config.yaml
image_size: 32
encoder_layers: 8
encoder_width: 160
text_encoder_width: 128
text_encoder_activation: "swiglu"
beta2: 0.95
Rows from block 3 of the image encoder, named by matrix and row number. Rows with one number belong to one neuron. Each number is 50 + 12 x the weight over its row's rms, rounded and kept within 0 to 99. All counts start at 0. After the name is the row's rms in percent of the matrix's.
# fc1: MLP up (encoder.blocks.3.mlp.fc1.weight, 320x160), inputs 0-79
# fc2: MLP down (encoder.blocks.3.mlp.fc2.weight, 160x320, transposed), outputs 0-79
fc1.103 106:49 51 47 57 53 28 52 56 54 39 52 55 10 41 36 46 53 46 46 51 41 67 65 59 59 55 55 41 45 58 52 54 70 63 49 53 47 64 59 43 58 41 43 36 83 45 42 51 20 30 62 61 89 55 47 48 60 32 53 58 58 46 35 59 44 61 58 40 44 48 53 52 53 58 80 59 49 65 40 47
fc2.103 107:32 53 29 45 46 57 44 59 62 55 59 74 49 40 68 32 46 35 40 54 49 49 38 37 73 44 47 35 55 33 38 61 34 56 64 50 61 60 51 73 53 44 44 52 15 50 73 65 57 67 44 68 33 59 49 50 56 55 40 30 42 32 58 70 56 54 39 65 40 35 65 35 53 51 36 44 51 41 77 65
fc1.104 097:30 59 64 13 60 68 23 41 45 61 52 36 53 55 62 42 28 63 53 60 61 55 24 35 38 47 42 56 50 52 59 36 32 51 43 71 46 46 53 28 39 55 64 34 45 56 36 39 41 73 64 48 41 49 32 58 38 37 62 53 51 68 60 48 62 68 60 50 46 50 41 48 24 47 47 48 47 41 65 35
fc2.104 091:61 47 56 60 83 48 62 44 67 31 36 64 63 23 46 50 67 73 54 41 82 52 44 46 42 55 49 53 70 59 35 72 50 44 62 43 46 55 35 63 50 67 34 59 42 46 43 78 50 48 46 49 32 33 40 43 74 60 32 38 41 26 54 44 27 58 62 51 47 45 43 51 47 43 47 65 54 49 48 63
fc1.105 101:29 52 44 49 42 38 67 63 37 39 41 67 44 21 48 53 40 51 42 54 32 69 41 61 55 43 39 27 42 49 57 54 43 65 59 39 55 50 61 41 46 65 40 53 32 65 44 45 30 79 44 33 49 61 54 42 71 65 38 64 45 38 44 46 61 60 53 68 37 63 43 39 30 49 40 63 56 67 69 60
fc2.105 107:54 49 57 32 61 59 51 75 69 42 67 41 32 30 59 51 56 42 70 46 41 57 53 45 62 49 56 60 41 47 51 51 56 68 52 44 47 22 57 57 60 41 45 36 54 46 54 54 38 36 32 75 49 42 36 49 62 51 51 64 64 51 52 63 25 34 51 36 44 39 50 69 45 72 58 78 58 33 47 53
fc1.106 084:51 55 68 41 70 33 29 56 45 59 65 55 60 59 42 43 41 62 43 51 56 53 29 43 36 70 29 62 52 37 51 54 58 18 36 56 52 62 40 34 74 67 50 51 41 48 52 55 59 54 52 26 42 77 40 49 45 42 32 55 39 38 66 45 67 59 51 57 52 57 49 48 58 48 54 41 47 36 49 73
fc2.106 082:66 46 52 60 30 63 59 39 49 47 38 38 57 38 72 43 40 54 77 59 44 44 58 40 62 17 36 37 42 56 59 62 34 61 74 44 45 34 60 48 68 32 57 52 73 54 57 64 53 44 48 53 42 45 46 55 73 49 62 57 56 58 48 42 43 58 55 65 55 53 39 54 36 43 56 39 57 57 52 41
fc1.107 085:58 38 73 55 55 47 61 46 39 47 76 49 34 71 53 47 51 59 50 52 44 35 55 47 43 41 39 53 58 52 58 36 34 49 65 44 53 50 58 65 40 20 33 73 69 62 54 44 46 60 63 58 40 43 44 61 54 27 67 35 43 56 64 39 37 33 63 48 64 61 39 57 44 62 42 53 39 53 65 31
fc2.107 090:52 60 61 47 49 54 63 53 61 49 41 74 56 72 66 50 67 69 50 48 55 69 36 60 54 78 48 40 62 48 42 63 66 47 48 54 58 64 41 54 70 62 63 44 28 38 44 69 40 30 46 45 47 36 57 40 60 75 45 60 56 52 46 53 59 39 57 67 55 44 63 46 55 47 47 40 86 44 53 44
fc1.108 103:66 43 60 67 44 63 40 53 39 61 54 44 45 57 41 45 53 70 58 50 63 41 57 48 47 45 69 42 36 23 45 57 58 41 72 60 52 26 59 29 52 55 61 45 55 40 53 55 54 47 62 41 34 47 43 42 40 22 44 36 74 60 41 22 42 57 58 37 58 25 43 65 43 36 58 40 53 22 44 25
fc2.108 106:57 40 52 64 66 61 36 55 58 55 42 40 46 41 45 57 42 41 34 48 34 46 62 65 49 33 50 38 58 53 60 66 52 41 54 34 57 44 40 78 53 35 51 47 58 63 33 38 58 58 44 62 66 49 31 34 48 64 85 36 39 43 55 46 33 42 51 58 48 61 44 45 27 57 43 45 59 50 48 55
fc1.109 092:34 31 77 56 52 42 39 62 57 53 50 47 54 67 59 47 55 80 38 35 61 28 45 55 58 63 42 47 68 65 67 27 60 48 67 29 65 45 46 55 39 65 43 59 47 58 58 44 50 56 42 51 58 46 57 62 55 35 72 56 43 61 36 63 64 39 71 37 36 56 40 52 32 61 77 71 55 64 46 49
fc2.109 098:48 39 71 76 43 67 49 41 59 41 52 38 73 53 62 32 64 55 39 52 40 45 60 62 43 60 53 44 60 38 49 53 50 68 49 59 39 39 53 49 41 53 45 44 57 48 42 36 47 32 40 53 39 43 77 54 42 50 75 38 76 44 62 46 41 41 57 58 54 55 65 47 44 40 47 36 13 55 40 71
fc1.110 096:36 46 56 35 28 54 30 68 50 44 60 54 37 45 60 42 29 58 32 43 35 44 51 36 55 58 55 58 26 23 38 47 54 25 47 40 58 58 49 32 32 52 33 60 51 32 51 75 63 47 28 46 75 75 53 42 60 38 43 60 41 58 21 56 53 45 54 49 44 65 29 36 62 30 53 53 25 63 42 58
fc2.110 111:45 62 50 68 36 44 45 53 41 48 58 42 57 50 33 51 63 52 59 72 58 51 58 47 52 70 48 41 52 68 52 36 52 54 52 36 62 40 41 43 27 46 66 61 41 61 33 45 33 61 59 83 27 61 63 67 63 37 37 49 63 60 35 43 46 76 39 53 54 39 60 53 52 62 57 63 49 22 49 53
fc1.111 102:60 53 38 36 65 42 54 51 38 61 41 50 78 44 41 48 42 57 63 62 48 53 28 44 38 33 69 56 58 62 35 53 66 39 55 56 50 33 46 23 40 54 57 52 60 50 43 36 35 38 49 45 44 48 51 62 57 44 58 61 45 67 22 59 45 69 49 40 42 31 25 72 38 23 55 29 45 47 59 53
fc2.111 092:30 67 48 61 42 40 67 39 72 43 68 77 38 60 58 40 50 47 60 58 62 48 62 37 47 59 47 56 66 67 34 57 23 72 37 39 64 60 75 47 72 50 54 50 45 56 58 39 54 59 58 49 56 44 56 32 43 51 70 55 48 42 73 35 61 35 53 53 42 58 55 55 50 48 52 88 39 64 36 40
fc1.112 105:47 55 36 50 65 41 38 47 44 28 64 62 46 77 64 66 48 65 25 56 44 68 25 48 63 57 26 77 51 43 64 28 49 51 59 60 54 42 61 51 62 54 45 48 65 44 49 37 51 50 33 52 49 41 55 40 42 41 34 51 51 60 31 51 42 19 61 45 67 24 44 56 33 70 34 40 55 33 22 44
fc2.112 110:54 53 52 52 62 30 57 43 59 43 34 43 63 41 46 46 48 52 59 45 72 37 64 54 57 35 34 52 49 74 53 60 52 61 62 23 50 62 30 35 63 23 54 73 75 60 47 63 47 58 53 44 31 60 42 67 47 64 67 32 39 45 64 20 57 66 39 47 62 52 51 31 62 36 43 40 49 36 39 56
fc1.113 103:43 71 53 54 56 35 50 72 56 57 54 51 48 44 49 61 61 51 48 62 54 55 50 35 40 46 40 50 50 38 67 45 55 43 51 44 68 43 37 38 47 60 47 34 47 59 61 49 85 63 57 45 62 23 49 34 54 40 76 25 38 34 46 14 45 54 49 41 62 71 52 24 38 45 77 43 47 58 44 47
fc2.113 098:26 69 48 50 56 37 34 55 31 56 59 54 61 46 50 62 45 49 47 72 40 34 41 32 37 63 29 66 37 56 31 35 50 62 54 35 58 48 60 41 64 46 52 55 56 43 68 61 51 48 66 50 63 58 32 38 50 43 44 52 39 50 40 58 38 28 32 46 41 60 59 55 51 55 68 50 43 81 56 43
fc1.114 096:41 48 32 64 39 26 51 44 40 73 74 48 70 52 50 49 58 49 46 46 50 40 71 60 39 34 40 34 60 44 49 60 56 51 46 50 53 41 52 45 30 42 52 49 50 49 63 65 47 32 43 62 40 60 32 59 50 77 51 27 65 60 54 48 58 52 53 63 47 67 47 39 49 50 60 45 53 56 38 54
fc2.114 106:44 29 44 62 67 62 39 66 63 50 51 72 42 12 39 60 69 61 73 68 43 58 46 33 26 61 83 66 49 56 50 58 70 37 57 63 36 47 39 62 31 51 54 40 29 41 44 47 46 54 28 44 58 74 43 41 53 53 45 38 48 61 45 36 44 55 48 44 50 41 46 69 56 50 37 74 64 50 50 51
fc1.115 093:74 41 60 64 56 44 43 51 57 40 50 39 49 50 41 59 52 51 83 44 58 35 72 48 40 41 43 60 31 55 55 38 53 60 46 38 68 46 45 62 48 54 56 60 48 37 67 69 68 37 45 57 65 66 29 43 49 55 55 61 63 77 36 51 47 59 81 50 39 42 58 49 32 58 44 55 64 38 56 40
fc2.115 104:48 58 38 53 40 43 61 65 51 40 41 67 74 44 70 41 56 65 50 59 47 49 32 55 46 31 46 43 51 56 65 61 44 62 57 45 62 32 53 57 32 56 69 59 48 80 35 42 37 52 28 37 40 32 46 56 58 76 49 34 30 45 53 45 49 45 58 49 54 55 29 57 47 57 65 50 30 65 66 41
fc1.116 095:69 42 25 48 55 41 56 48 45 44 64 52 57 65 54 41 28 47 23 33 63 49 35 61 49 52 70 40 60 46 60 49 61 57 39 34 56 56 69 65 39 46 37 40 40 47 58 34 49 27 65 58 73 42 44 55 57 31 89 42 63 57 62 45 44 51 62 54 41 72 36 42 35 43 45 30 42 51 41 30
fc2.116 093:40 39 50 75 61 41 67 45 60 71 49 61 53 40 65 58 46 64 61 67 47 66 77 51 53 70 26 38 53 48 48 65 52 58 61 49 43 50 48 51 43 41 29 66 45 44 56 38 61 69 65 35 64 51 40 53 28 30 34 66 35 52 28 50 39 43 40 46 65 49 58 22 57 50 57 69 50 43 53 54
fc1.117 105:47 26 47 27 56 48 56 41 59 32 52 53 56 70 55 58 55 35 61 41 42 37 37 59 46 30 36 47 55 59 26 57 61 39 36 15 35 52 62 78 50 60 50 73 58 39 71 45 55 79 51 47 78 44 48 53 47 52 57 29 54 49 47 54 51 51 46 68 52 36 50 56 42 47 44 34 52 49 17 51
fc2.117 118:42 67 50 37 68 59 32 74 40 55 45 48 34 61 44 59 58 77 43 66 57 52 46 45 60 56 50 64 45 52 48 56 66 49 38 78 49 38 21 44 46 44 62 46 55 16 45 51 65 39 48 30 43 53 43 53 61 67 51 42 69 44 42 52 46 53 63 29 57 55 49 53 36 49 56 74 75 46 45 60
fc1.118 100:34 63 57 51 61 44 33 47 71 58 20 52 35 52 58 44 60 43 45 30 49 66 62 81 58 38 50 34 66 64 45 55 55 53 51 58 76 39 49 46 48 52 71 68 47 67 48 56 51 48 45 59 38 43 68 16 54 53 53 58 63 46 57 37 47 64 54 56 17 64 52 47 63 55 56 35 36 30 59 56
fc2.118 106:63 50 55 42 54 68 28 53 49 50 50 51 47 44 32 48 45 70 62 73 56 42 15 54 47 48 65 39 76 50 58 37 48 33 49 36 44 46 58 40 39 43 55 52 37 35 43 61 82 61 52 48 62 34 66 43 49 38 46 47 44 65 39 56 61 66 47 64 84 32 51 29 33 43 36 59 40 32 61 59
fc1.119 094:49 53 30 69 49 53 39 62 57 56 65 52 53 49 42 57 50 61 38 58 43 51 76 73 32 34 41 58 39 54 31 44 62 52 50 56 47 30 47 40 27 33 47 52 58 49 51 44 33 62 52 62 37 45 44 42 65 64 34 44 39 38 28 32 61 79 51 60 44 73 47 66 82 62 20 46 38 58 49 45
fc2.119 101:55 40 61 47 54 56 36 59 67 58 68 43 39 57 68 52 27 45 26 46 34 46 44 54 44 40 42 44 50 53 55 34 43 50 50 32 70 55 43 39 61 77 59 50 51 38 49 48 63 52 35 48 49 33 52 43 28 39 58 58 47 42 37 60 43 53 57 52 53 63 25 33 34 39 34 43 69 49 52 59
fc1.120 097:58 62 69 54 54 29 64 59 55 79 50 40 43 66 56 48 30 57 53 48 52 50 67 56 57 47 43 55 36 43 81 31 72 37 28 49 33 47 55 34 33 37 49 53 64 48 46 49 41 46 48 43 48 56 32 56 24 50 58 36 49 25 37 28 58 41 71 67 52 35 54 55 50 58 39 39 55 60 51 58
fc2.120 101:56 53 56 66 53 41 73 36 53 24 43 53 31 47 49 45 52 52 45 27 45 57 24 61 48 63 28 63 56 61 50 48 44 45 45 47 76 45 56 36 56 71 61 59 36 51 36 52 60 56 44 69 51 52 44 35 50 47 57 32 60 32 55 46 44 63 36 37 64 35 64 54 26 27 66 45 37 43 52 28
fc1.121 101:41 57 45 39 61 31 52 41 39 35 56 57 44 46 48 27 51 50 56 70 53 56 48 56 38 41 26 26 35 41 46 49 71 49 46 58 59 68 44 48 63 53 51 70 46 37 47 67 52 58 60 57 19 54 63 61 79 78 50 34 57 63 48 43 52 29 31 70 45 35 63 20 37 45 71 65 43 39 83 47
fc2.121 113:57 67 46 47 69 55 63 48 46 54 54 54 60 45 25 56 61 50 52 29 33 54 64 36 64 45 41 52 55 33 49 58 54 34 40 50 72 67 63 40 36 47 52 18 32 47 61 25 56 61 50 30 55 38 34 42 37 56 43 69 56 47 67 33 51 40 22 60 50 59 30 41 46 68 47 40 38 70 40 44
fc1.122 096:43 36 60 46 56 36 56 58 44 50 43 38 50 45 66 56 64 38 37 39 59 52 75 63 62 50 57 68 68 69 40 49 70 59 59 35 40 60 53 61 46 40 54 64 52 71 54 22 54 64 42 45 72 46 65 69 51 55 62 40 43 71 42 64 33 68 48 54 55 51 62 55 36 51 46 56 56 73 35 48
fc2.122 091:59 73 37 50 55 39 65 66 24 32 44 52 66 34 36 51 59 50 64 17 38 45 68 59 55 45 50 59 41 50 62 67 48 42 42 29 56 65 55 46 71 42 27 66 59 57 74 52 50 40 25 52 59 67 61 38 38 57 26 58 46 35 70 59 56 42 48 46 71 42 70 60 44 33 42 32 30 21 50 39
fc1.123 106:58 51 48 38 59 40 36 52 36 43 49 40 44 64 52 39 42 43 68 83 44 48 41 59 34 47 40 33 46 62 69 73 68 76 38 39 60 43 62 58 59 64 32 68 71 49 69 33 51 47 56 46 40 59 49 65 30 38 53 49 31 38 55 47 60 30 54 62 44 47 55 41 47 53 49 44 58 42 38 57
fc2.123 121:46 53 69 39 48 50 36 62 60 53 46 65 59 54 46 47 59 68 64 58 57 79 43 54 43 52 40 48 61 52 60 59 55 73 44 41 65 52 40 39 50 34 30 51 26 63 49 36 26 51 53 45 54 47 26 57 60 42 44 55 44 47 62 30 51 59 43 53 42 62 66 54 36 36 35 48 54 60 71 50
fc1.124 092:36 52 56 63 46 34 42 59 48 43 57 50 48 63 51 67 61 66 63 50 68 58 36 69 52 54 49 46 40 63 44 56 55 51 52 70 38 52 40 70 41 49 38 47 74 49 31 42 54 69 44 59 46 61 50 38 30 47 66 41 46 34 58 30 44 37 59 60 60 42 39 35 72 37 64 56 30 49 57 56
fc2.124 104:64 31 54 47 45 66 56 50 42 57 50 45 67 54 58 42 36 37 55 70 52 45 43 46 38 52 44 55 54 54 43 59 64 84 52 71 82 51 54 47 61 36 43 35 55 44 35 49 53 46 58 57 39 70 58 38 43 62 41 46 52 53 44 73 40 39 49 36 39 44 33 80 66 48 54 21 69 56 41 50
fc1.125 110:31 57 35 37 30 47 74 54 50 49 64 55 37 38 52 43 42 63 41 58 34 57 46 61 57 51 57 64 30 53 52 51 62 65 76 46 48 51 64 36 45 37 62 41 59 48 46 33 58 32 45 63 53 48 47 43 40 36 64 41 75 51 64 43 70 53 47 44 47 46 58 55 49 61 38 46 83 31 60 51
fc2.125 122:50 46 56 75 58 47 59 58 38 43 47 58 57 60 75 71 39 56 30 45 65 19 39 47 31 53 55 58 23 49 49 43 54 42 34 53 36 68 65 51 32 33 41 47 59 20 31 65 60 49 46 42 36 49 43 65 65 43 53 47 70 68 63 62 49 39 37 62 41 55 39 47 33 50 55 64 60 43 48 28
fc1.126 104:38 54 66 45 36 47 61 41 43 46 56 19 57 29 59 31 59 54 52 67 70 67 45 71 48 69 39 46 23 64 44 52 40 62 71 55 56 38 45 41 54 36 56 42 38 51 62 33 52 28 30 45 57 43 34 58 42 55 52 50 39 47 56 19 76 39 47 43 60 59 49 42 50 65 49 61 53 61 47 41
fc2.126 123:36 53 43 56 49 46 62 58 58 45 63 42 56 50 36 45 48 74 55 44 33 56 48 44 53 23 46 65 37 55 43 40 43 66 47 46 44 44 47 53 36 56 23 65 54 37 26 45 66 41 52 46 52 53 41 30 61 42 51 59 54 39 48 22 45 52 52 46 57 56 52 64 37 38 44 55 45 35 48 68
fc1.127 101:46 33 41 45 53 27 51 49 42 42 40 46 51 65 37 55 61 47 37 41 66 51 58 50 68 52 47 65 44 40 40 43 47 33 42 57 55 67 44 49 59 49 36 81 30 54 53 45 57 52 50 62 66 57 47 50 81 27 51 47 40 75 74 42 51 57 66 32 54 24 34 49 35 48 45 50 50 43 59 72
fc2.127 106:48 52 54 39 61 47 59 38 63 52 60 44 50 66 55 44 53 41 51 60 39 36 58 52 58 45 57 39 57 55 46 80 54 59 62 17 23 36 47 50 55 50 52 44 49 51 43 36 60 68 61 60 58 37 46 47 39 62 44 42 48 36 34 60 49 19 54 48 44 53 32 38 61 40 56 60 34 44 73 41
fc1.128 115:26 47 33 59 51 59 52 35 36 55 62 53 34 52 40 62 57 64 58 53 36 36 44 55 54 53 55 64 32 61 42 47 63 48 78 46 60 76 68 43 55 58 62 55 63 84 32 52 62 34 33 35 48 58 57 56 31 47 60 64 77 27 60 43 51 57 58 59 28 44 66 65 49 58 51 39 49 61 58 39
fc2.128 114:42 23 60 36 48 59 52 53 56 50 65 70 45 35 37 39 55 74 61 57 58 52 28 40 44 58 36 34 64 61 69 37 56 61 61 61 42 37 39 63 47 28 57 37 28 29 48 58 47 65 42 58 43 56 49 46 61 42 57 34 61 68 52 68 56 29 50 72 42 41 39 43 49 49 57 38 57 35 47 52
fc1.129 116:37 67 85 75 55 51 45 51 51 48 58 35 22 62 60 36 72 38 63 57 50 57 39 61 42 41 50 71 58 31 33 32 57 28 58 53 51 69 47 41 29 58 54 34 47 40 52 40 60 53 40 36 70 43 38 75 38 73 54 47 46 56 50 43 37 49 51 53 72 45 56 38 72 46 47 51 54 28 56 49
fc2.129 105:48 50 21 41 43 37 39 65 45 67 41 49 59 39 54 67 50 78 38 50 53 49 56 54 63 56 51 35 47 44 60 77 51 66 41 56 43 63 58 39 73 39 41 60 34 62 38 57 42 75 67 40 39 66 55 32 54 35 54 49 62 50 46 44 61 56 41 49 39 57 58 56 22 54 61 59 58 70 47 44
fc1.130 095:68 38 64 49 61 44 61 64 44 48 53 66 37 46 41 72 45 49 79 58 61 55 48 52 21 54 40 51 43 51 56 33 51 23 49 47 60 36 27 41 53 37 69 42 64 42 53 52 70 52 46 50 21 42 44 51 38 50 33 52 53 33 52 36 46 68 56 53 48 55 56 50 62 30 45 52 43 38 57 45
fc2.130 094:34 56 32 33 56 45 48 38 60 36 54 40 63 52 53 66 53 32 40 44 59 52 29 60 55 38 43 54 21 48 58 54 51 49 57 57 46 73 64 62 58 55 30 59 42 46 41 60 31 56 54 52 68 63 65 47 35 59 66 59 53 45 42 51 33 38 42 48 36 57 63 36 75 45 44 26 18 60 51 44
fc1.131 097:53 40 30 51 53 44 46 50 45 33 57 56 35 38 31 49 53 32 51 62 48 23 61 71 53 64 62 22 47 31 65 38 33 57 80 49 56 32 82 49 74 43 58 63 55 43 48 26 42 68 68 39 66 47 64 55 41 44 36 65 49 41 53 47 62 58 42 46 47 40 49 45 51 44 67 25 43 66 53 51
fc2.131 095:53 59 55 34 51 54 56 33 59 52 47 43 52 47 48 83 54 32 36 51 77 65 32 34 53 64 50 65 59 75 53 39 52 31 29 23 54 46 41 58 50 19 35 47 55 61 60 57 60 42 48 59 37 66 35 46 56 69 58 37 44 53 43 51 55 67 42 69 31 47 37 42 83 59 45 33 43 49 50 49
fc1.132 105:54 41 66 54 33 33 46 16 46 49 37 51 29 43 36 54 55 66 52 47 64 31 61 50 43 60 29 42 53 67 46 69 78 37 37 55 51 54 68 52 44 54 29 48 61 43 34 62 50 65 47 38 34 41 53 69 61 70 44 53 41 78 24 25 55 51 43 47 56 17 61 45 44 74 32 46 44 62 66 53
fc2.132 107:51 60 30 60 46 43 66 52 28 57 52 42 52 54 63 59 48 53 52 71 35 51 53 46 67 49 42 44 54 38 48 33 49 47 65 41 48 35 55 69 48 39 57 56 29 46 48 58 39 53 60 35 48 51 67 48 74 60 46 68 63 30 56 51 27 59 57 65 34 63 35 58 57 48 38 39 46 75 34 60
fc1.133 087:50 53 65 41 57 47 63 65 47 46 53 63 47 54 51 65 51 63 47 43 43 74 55 42 60 70 56 28 55 50 62 50 41 63 78 55 67 55 32 50 55 32 56 62 34 44 60 37 53 63 42 60 60 37 63 55 33 45 55 55 53 60 60 39 52 63 41 45 69 53 43 49 50 54 61 53 63 38 41 41
fc2.133 091:37 46 52 39 68 45 48 49 50 61 31 62 58 58 53 34 54 29 49 42 31 57 55 29 27 37 53 43 59 61 37 48 55 67 41 32 60 44 59 63 74 55 53 58 57 29 44 63 52 58 57 27 57 43 56 39 53 46 45 75 28 46 34 55 39 59 32 43 37 47 54 47 67 39 49 57 52 57 36 50
fc1.134 117:34 60 17 52 62 52 57 47 61 60 47 63 42 54 53 57 66 52 80 46 49 51 46 57 68 46 47 49 49 25 67 32 36 64 53 53 65 43 59 56 72 42 29 59 55 43 49 58 44 44 63 66 51 39 51 61 56 49 55 19 68 47 29 49 70 40 50 55 57 36 55 75 45 45 69 57 37 48 55 49
fc2.134 101:66 52 57 35 44 47 37 39 43 40 37 38 55 73 46 57 58 69 37 58 58 66 43 45 34 73 50 54 47 52 46 74 63 68 39 24 38 52 48 41 47 62 51 51 54 51 56 38 55 74 46 46 66 54 48 49 32 44 41 58 43 50 54 50 45 68 49 57 48 45 46 55 50 55 39 42 61 76 31 70
fc1.135 095:48 66 39 38 48 50 45 56 34 35 58 63 43 51 51 41 45 61 53 67 46 50 50 43 66 24 51 49 45 32 69 53 68 43 42 48 54 46 48 58 29 29 59 61 37 42 48 56 46 55 49 41 37 54 19 44 72 33 44 41 53 40 45 58 50 38 32 43 66 78 48 43 51 37 50 65 63 46 64 38
fc2.135 099:59 49 57 39 64 54 58 51 38 56 47 45 43 53 37 39 61 44 65 31 28 47 32 51 63 52 34 64 55 42 51 69 44 58 50 45 55 33 62 58 35 26 63 47 45 32 39 57 35 53 44 41 51 49 50 55 42 52 59 62 59 40 65 58 41 54 37 49 61 26 76 71 65 42 75 58 67 51 44 51
fc1.136 102:48 37 28 47 57 48 50 70 34 53 62 35 72 47 62 67 47 50 60 74 50 18 45 61 41 56 53 54 38 57 34 63 67 52 52 45 26 48 70 47 65 51 48 52 41 64 46 74 55 53 53 63 26 55 29 56 51 54 48 49 75 65 84 43 48 66 49 44 49 37 28 59 54 36 50 59 42 58 50 70
fc2.136 096:64 55 49 33 47 52 60 47 64 62 36 35 42 45 44 45 77 42 35 59 30 54 47 46 38 58 41 49 57 57 32 41 56 27 43 42 44 49 59 41 49 41 49 53 48 55 46 55 33 48 38 58 59 73 47 43 64 53 50 32 42 58 34 57 34 50 35 69 49 63 63 41 39 39 59 49 32 53 47 59
fc1.137 089:44 47 54 49 64 39 67 39 42 56 41 58 52 39 46 62 43 29 55 46 63 38 33 35 67 36 40 49 55 40 51 40 62 75 38 43 79 79 40 64 60 51 54 48 64 39 53 35 44 51 54 50 62 40 48 34 39 59 54 50 63 60 46 24 59 59 71 68 53 54 53 33 39 36 45 43 55 47 49 64
fc2.137 089:65 38 53 57 37 62 36 81 45 71 40 39 75 74 49 90 41 49 58 49 38 64 71 55 52 55 48 38 31 43 52 47 47 40 60 44 58 37 37 50 41 54 47 45 54 63 49 55 41 42 61 49 54 31 54 54 66 51 48 47 46 53 39 52 26 55 47 50 45 40 42 45 56 73 72 72 37 45 74 47
fc1.138 090:61 38 54 60 50 52 46 56 63 47 37 71 58 32 68 57 40 50 55 59 63 59 26 49 47 56 44 47 63 48 58 40 70 61 57 15 40 66 60 52 48 34 32 53 43 54 40 42 46 46 38 48 52 50 52 53 48 50 34 45 45 53 38 57 80 57 44 34 35 36 50 58 59 30 51 52 37 60 49 65
fc2.138 091:44 46 56 42 60 30 54 49 32 51 57 25 53 48 50 64 70 67 58 51 42 50 51 47 54 38 70 31 50 28 45 49 54 39 60 80 52 75 41 38 36 50 62 73 64 46 56 59 28 67 55 64 60 55 54 42 39 43 38 63 47 54 58 70 54 39 50 37 53 50 60 45 44 58 48 60 62 48 42 53
fc1.139 106:65 76 55 47 36 47 55 57 36 37 36 34 60 58 33 39 58 33 58 48 58 46 58 64 52 63 50 53 73 54 67 55 72 59 34 67 62 38 51 37 51 64 29 53 54 57 35 52 56 58 44 62 51 42 42 41 29 46 58 55 42 65 41 35 54 69 45 40 52 29 58 48 55 41 61 43 31 39 27 46
fc2.139 113:40 53 44 46 60 52 90 59 61 51 53 71 42 56 54 38 71 52 31 74 65 52 46 73 56 65 56 66 58 63 63 39 37 26 58 50 54 41 50 54 52 55 54 41 49 46 66 63 53 39 61 48 58 54 46 33 57 39 55 46 59 53 59 47 62 21 44 52 56 48 47 38 63 58 55 58 62 28 71 36
fc1.140 104:63 55 62 54 43 54 54 46 67 46 72 60 42 77 59 32 31 55 65 42 48 51 41 58 58 54 43 72 32 30 55 43 57 38 44 62 66 53 48 61 58 63 72 49 45 50 48 43 24 53 34 65 40 40 54 44 70 52 59 46 36 33 55 57 32 51 49 23 31 43 45 71 51 48 40 49 45 46 37 61
fc2.140 095:29 55 19 53 58 21 39 32 31 29 42 38 39 47 54 56 67 49 43 43 47 46 51 42 61 56 42 18 52 53 35 44 47 34 32 52 49 62 44 46 57 42 36 30 49 43 45 37 44 46 49 38 74 52 29 47 34 52 27 47 55 54 59 37 59 49 60 41 66 45 45 42 40 58 59 67 46 51 52 29
fc1.141 090:47 60 34 64 40 38 47 47 64 55 60 50 44 75 52 53 41 63 72 54 48 26 37 44 47 75 52 62 72 47 39 24 35 48 50 63 61 34 38 44 55 38 64 42 54 54 67 54 67 40 61 69 48 36 65 45 71 56 55 38 57 61 61 35 46 42 39 69 41 44 61 51 40 49 55 61 56 52 54 53
fc2.141 099:49 50 63 43 63 46 56 27 46 64 42 52 57 54 47 35 43 28 34 53 33 51 59 39 48 45 21 43 54 41 46 43 51 59 64 48 52 56 30 38 46 52 57 75 36 62 50 32 64 47 56 34 49 36 28 55 59 39 42 50 25 31 53 36 47 40 41 41 61 57 68 68 50 69 63 48 45 62 72 60
fc1.142 103:41 61 63 47 75 65 47 37 24 51 35 34 62 52 47 68 49 72 63 51 41 61 51 63 60 46 51 77 34 52 43 56 58 47 61 62 34 52 44 46 60 61 59 52 46 56 30 28 53 55 27 37 37 41 42 57 54 45 61 44 55 40 64 47 61 54 45 61 44 63 39 54 47 56 52 54 31 36 60 53
fc2.142 097:64 52 42 44 51 48 49 38 53 55 48 58 49 56 29 62 61 30 45 48 45 43 40 26 52 27 43 34 55 58 29 56 47 64 60 46 63 65 36 57 26 52 52 53 66 50 58 80 42 71 66 60 56 68 50 40 56 46 36 47 56 48 51 54 23 52 67 58 60 30 41 42 49 45 37 30 50 70 48 63
fc1.143 104:45 72 74 43 58 43 48 41 43 52 49 53 40 46 80 52 63 57 42 50 70 53 61 35 32 38 27 42 33 46 43 64 59 49 59 48 37 41 81 66 43 57 63 51 49 57 42 32 42 39 34 44 30 55 55 27 39 52 66 36 50 44 32 39 51 71 62 45 58 44 14 26 39 54 50 69 71 49 28 65
fc2.143 101:52 35 37 53 42 34 40 47 47 42 57 46 43 70 33 52 31 54 63 56 27 52 50 46 65 47 50 49 67 61 45 64 42 47 56 38 64 52 60 37 52 40 42 28 41 60 49 58 50 44 34 43 58 46 56 65 60 45 46 55 80 58 79 75 58 69 46 33 52 57 56 56 38 51 57 84 42 39 49 40
fc1.144 103:32 59 37 36 61 55 29 50 54 37 36 62 14 45 46 57 53 48 46 62 46 53 32 53 29 58 63 37 44 70 36 39 50 58 62 59 48 44 49 41 60 42 34 59 43 49 56 40 57 49 68 54 69 53 43 52 43 37 32 48 61 44 58 46 48 57 43 66 56 48 56 70 44 54 49 35 67 41 40 25
fc2.144 093:69 50 72 41 46 28 29 42 58 57 40 61 61 52 48 54 57 52 45 36 46 55 49 61 44 51 55 34 73 38 66 45 64 54 70 35 55 69 48 61 42 56 39 34 37 67 63 47 64 50 52 35 67 55 52 55 49 73 54 45 56 72 75 40 39 39 53 33 45 43 43 47 42 66 68 37 34 51 60 54
fc1.145 097:26 24 49 43 68 55 31 62 61 54 65 46 54 41 49 47 46 23 55 54 55 35 52 56 49 43 28 45 52 49 42 48 53 65 73 59 64 45 49 59 45 31 56 49 61 70 61 47 35 42 60 47 29 37 45 35 45 33 36 69 57 44 54 38 46 26 46 62 62 62 46 50 76 57 55 53 33 45 70 38
fc2.145 103:29 55 53 40 47 55 62 54 45 63 55 47 38 69 49 32 42 81 52 77 43 56 60 53 44 81 59 74 54 75 46 50 40 59 26 51 29 47 53 65 33 44 41 40 43 45 50 57 59 40 49 45 43 57 58 69 48 79 47 47 54 26 40 51 59 52 42 35 37 44 47 43 40 38 66 59 59 49 44 30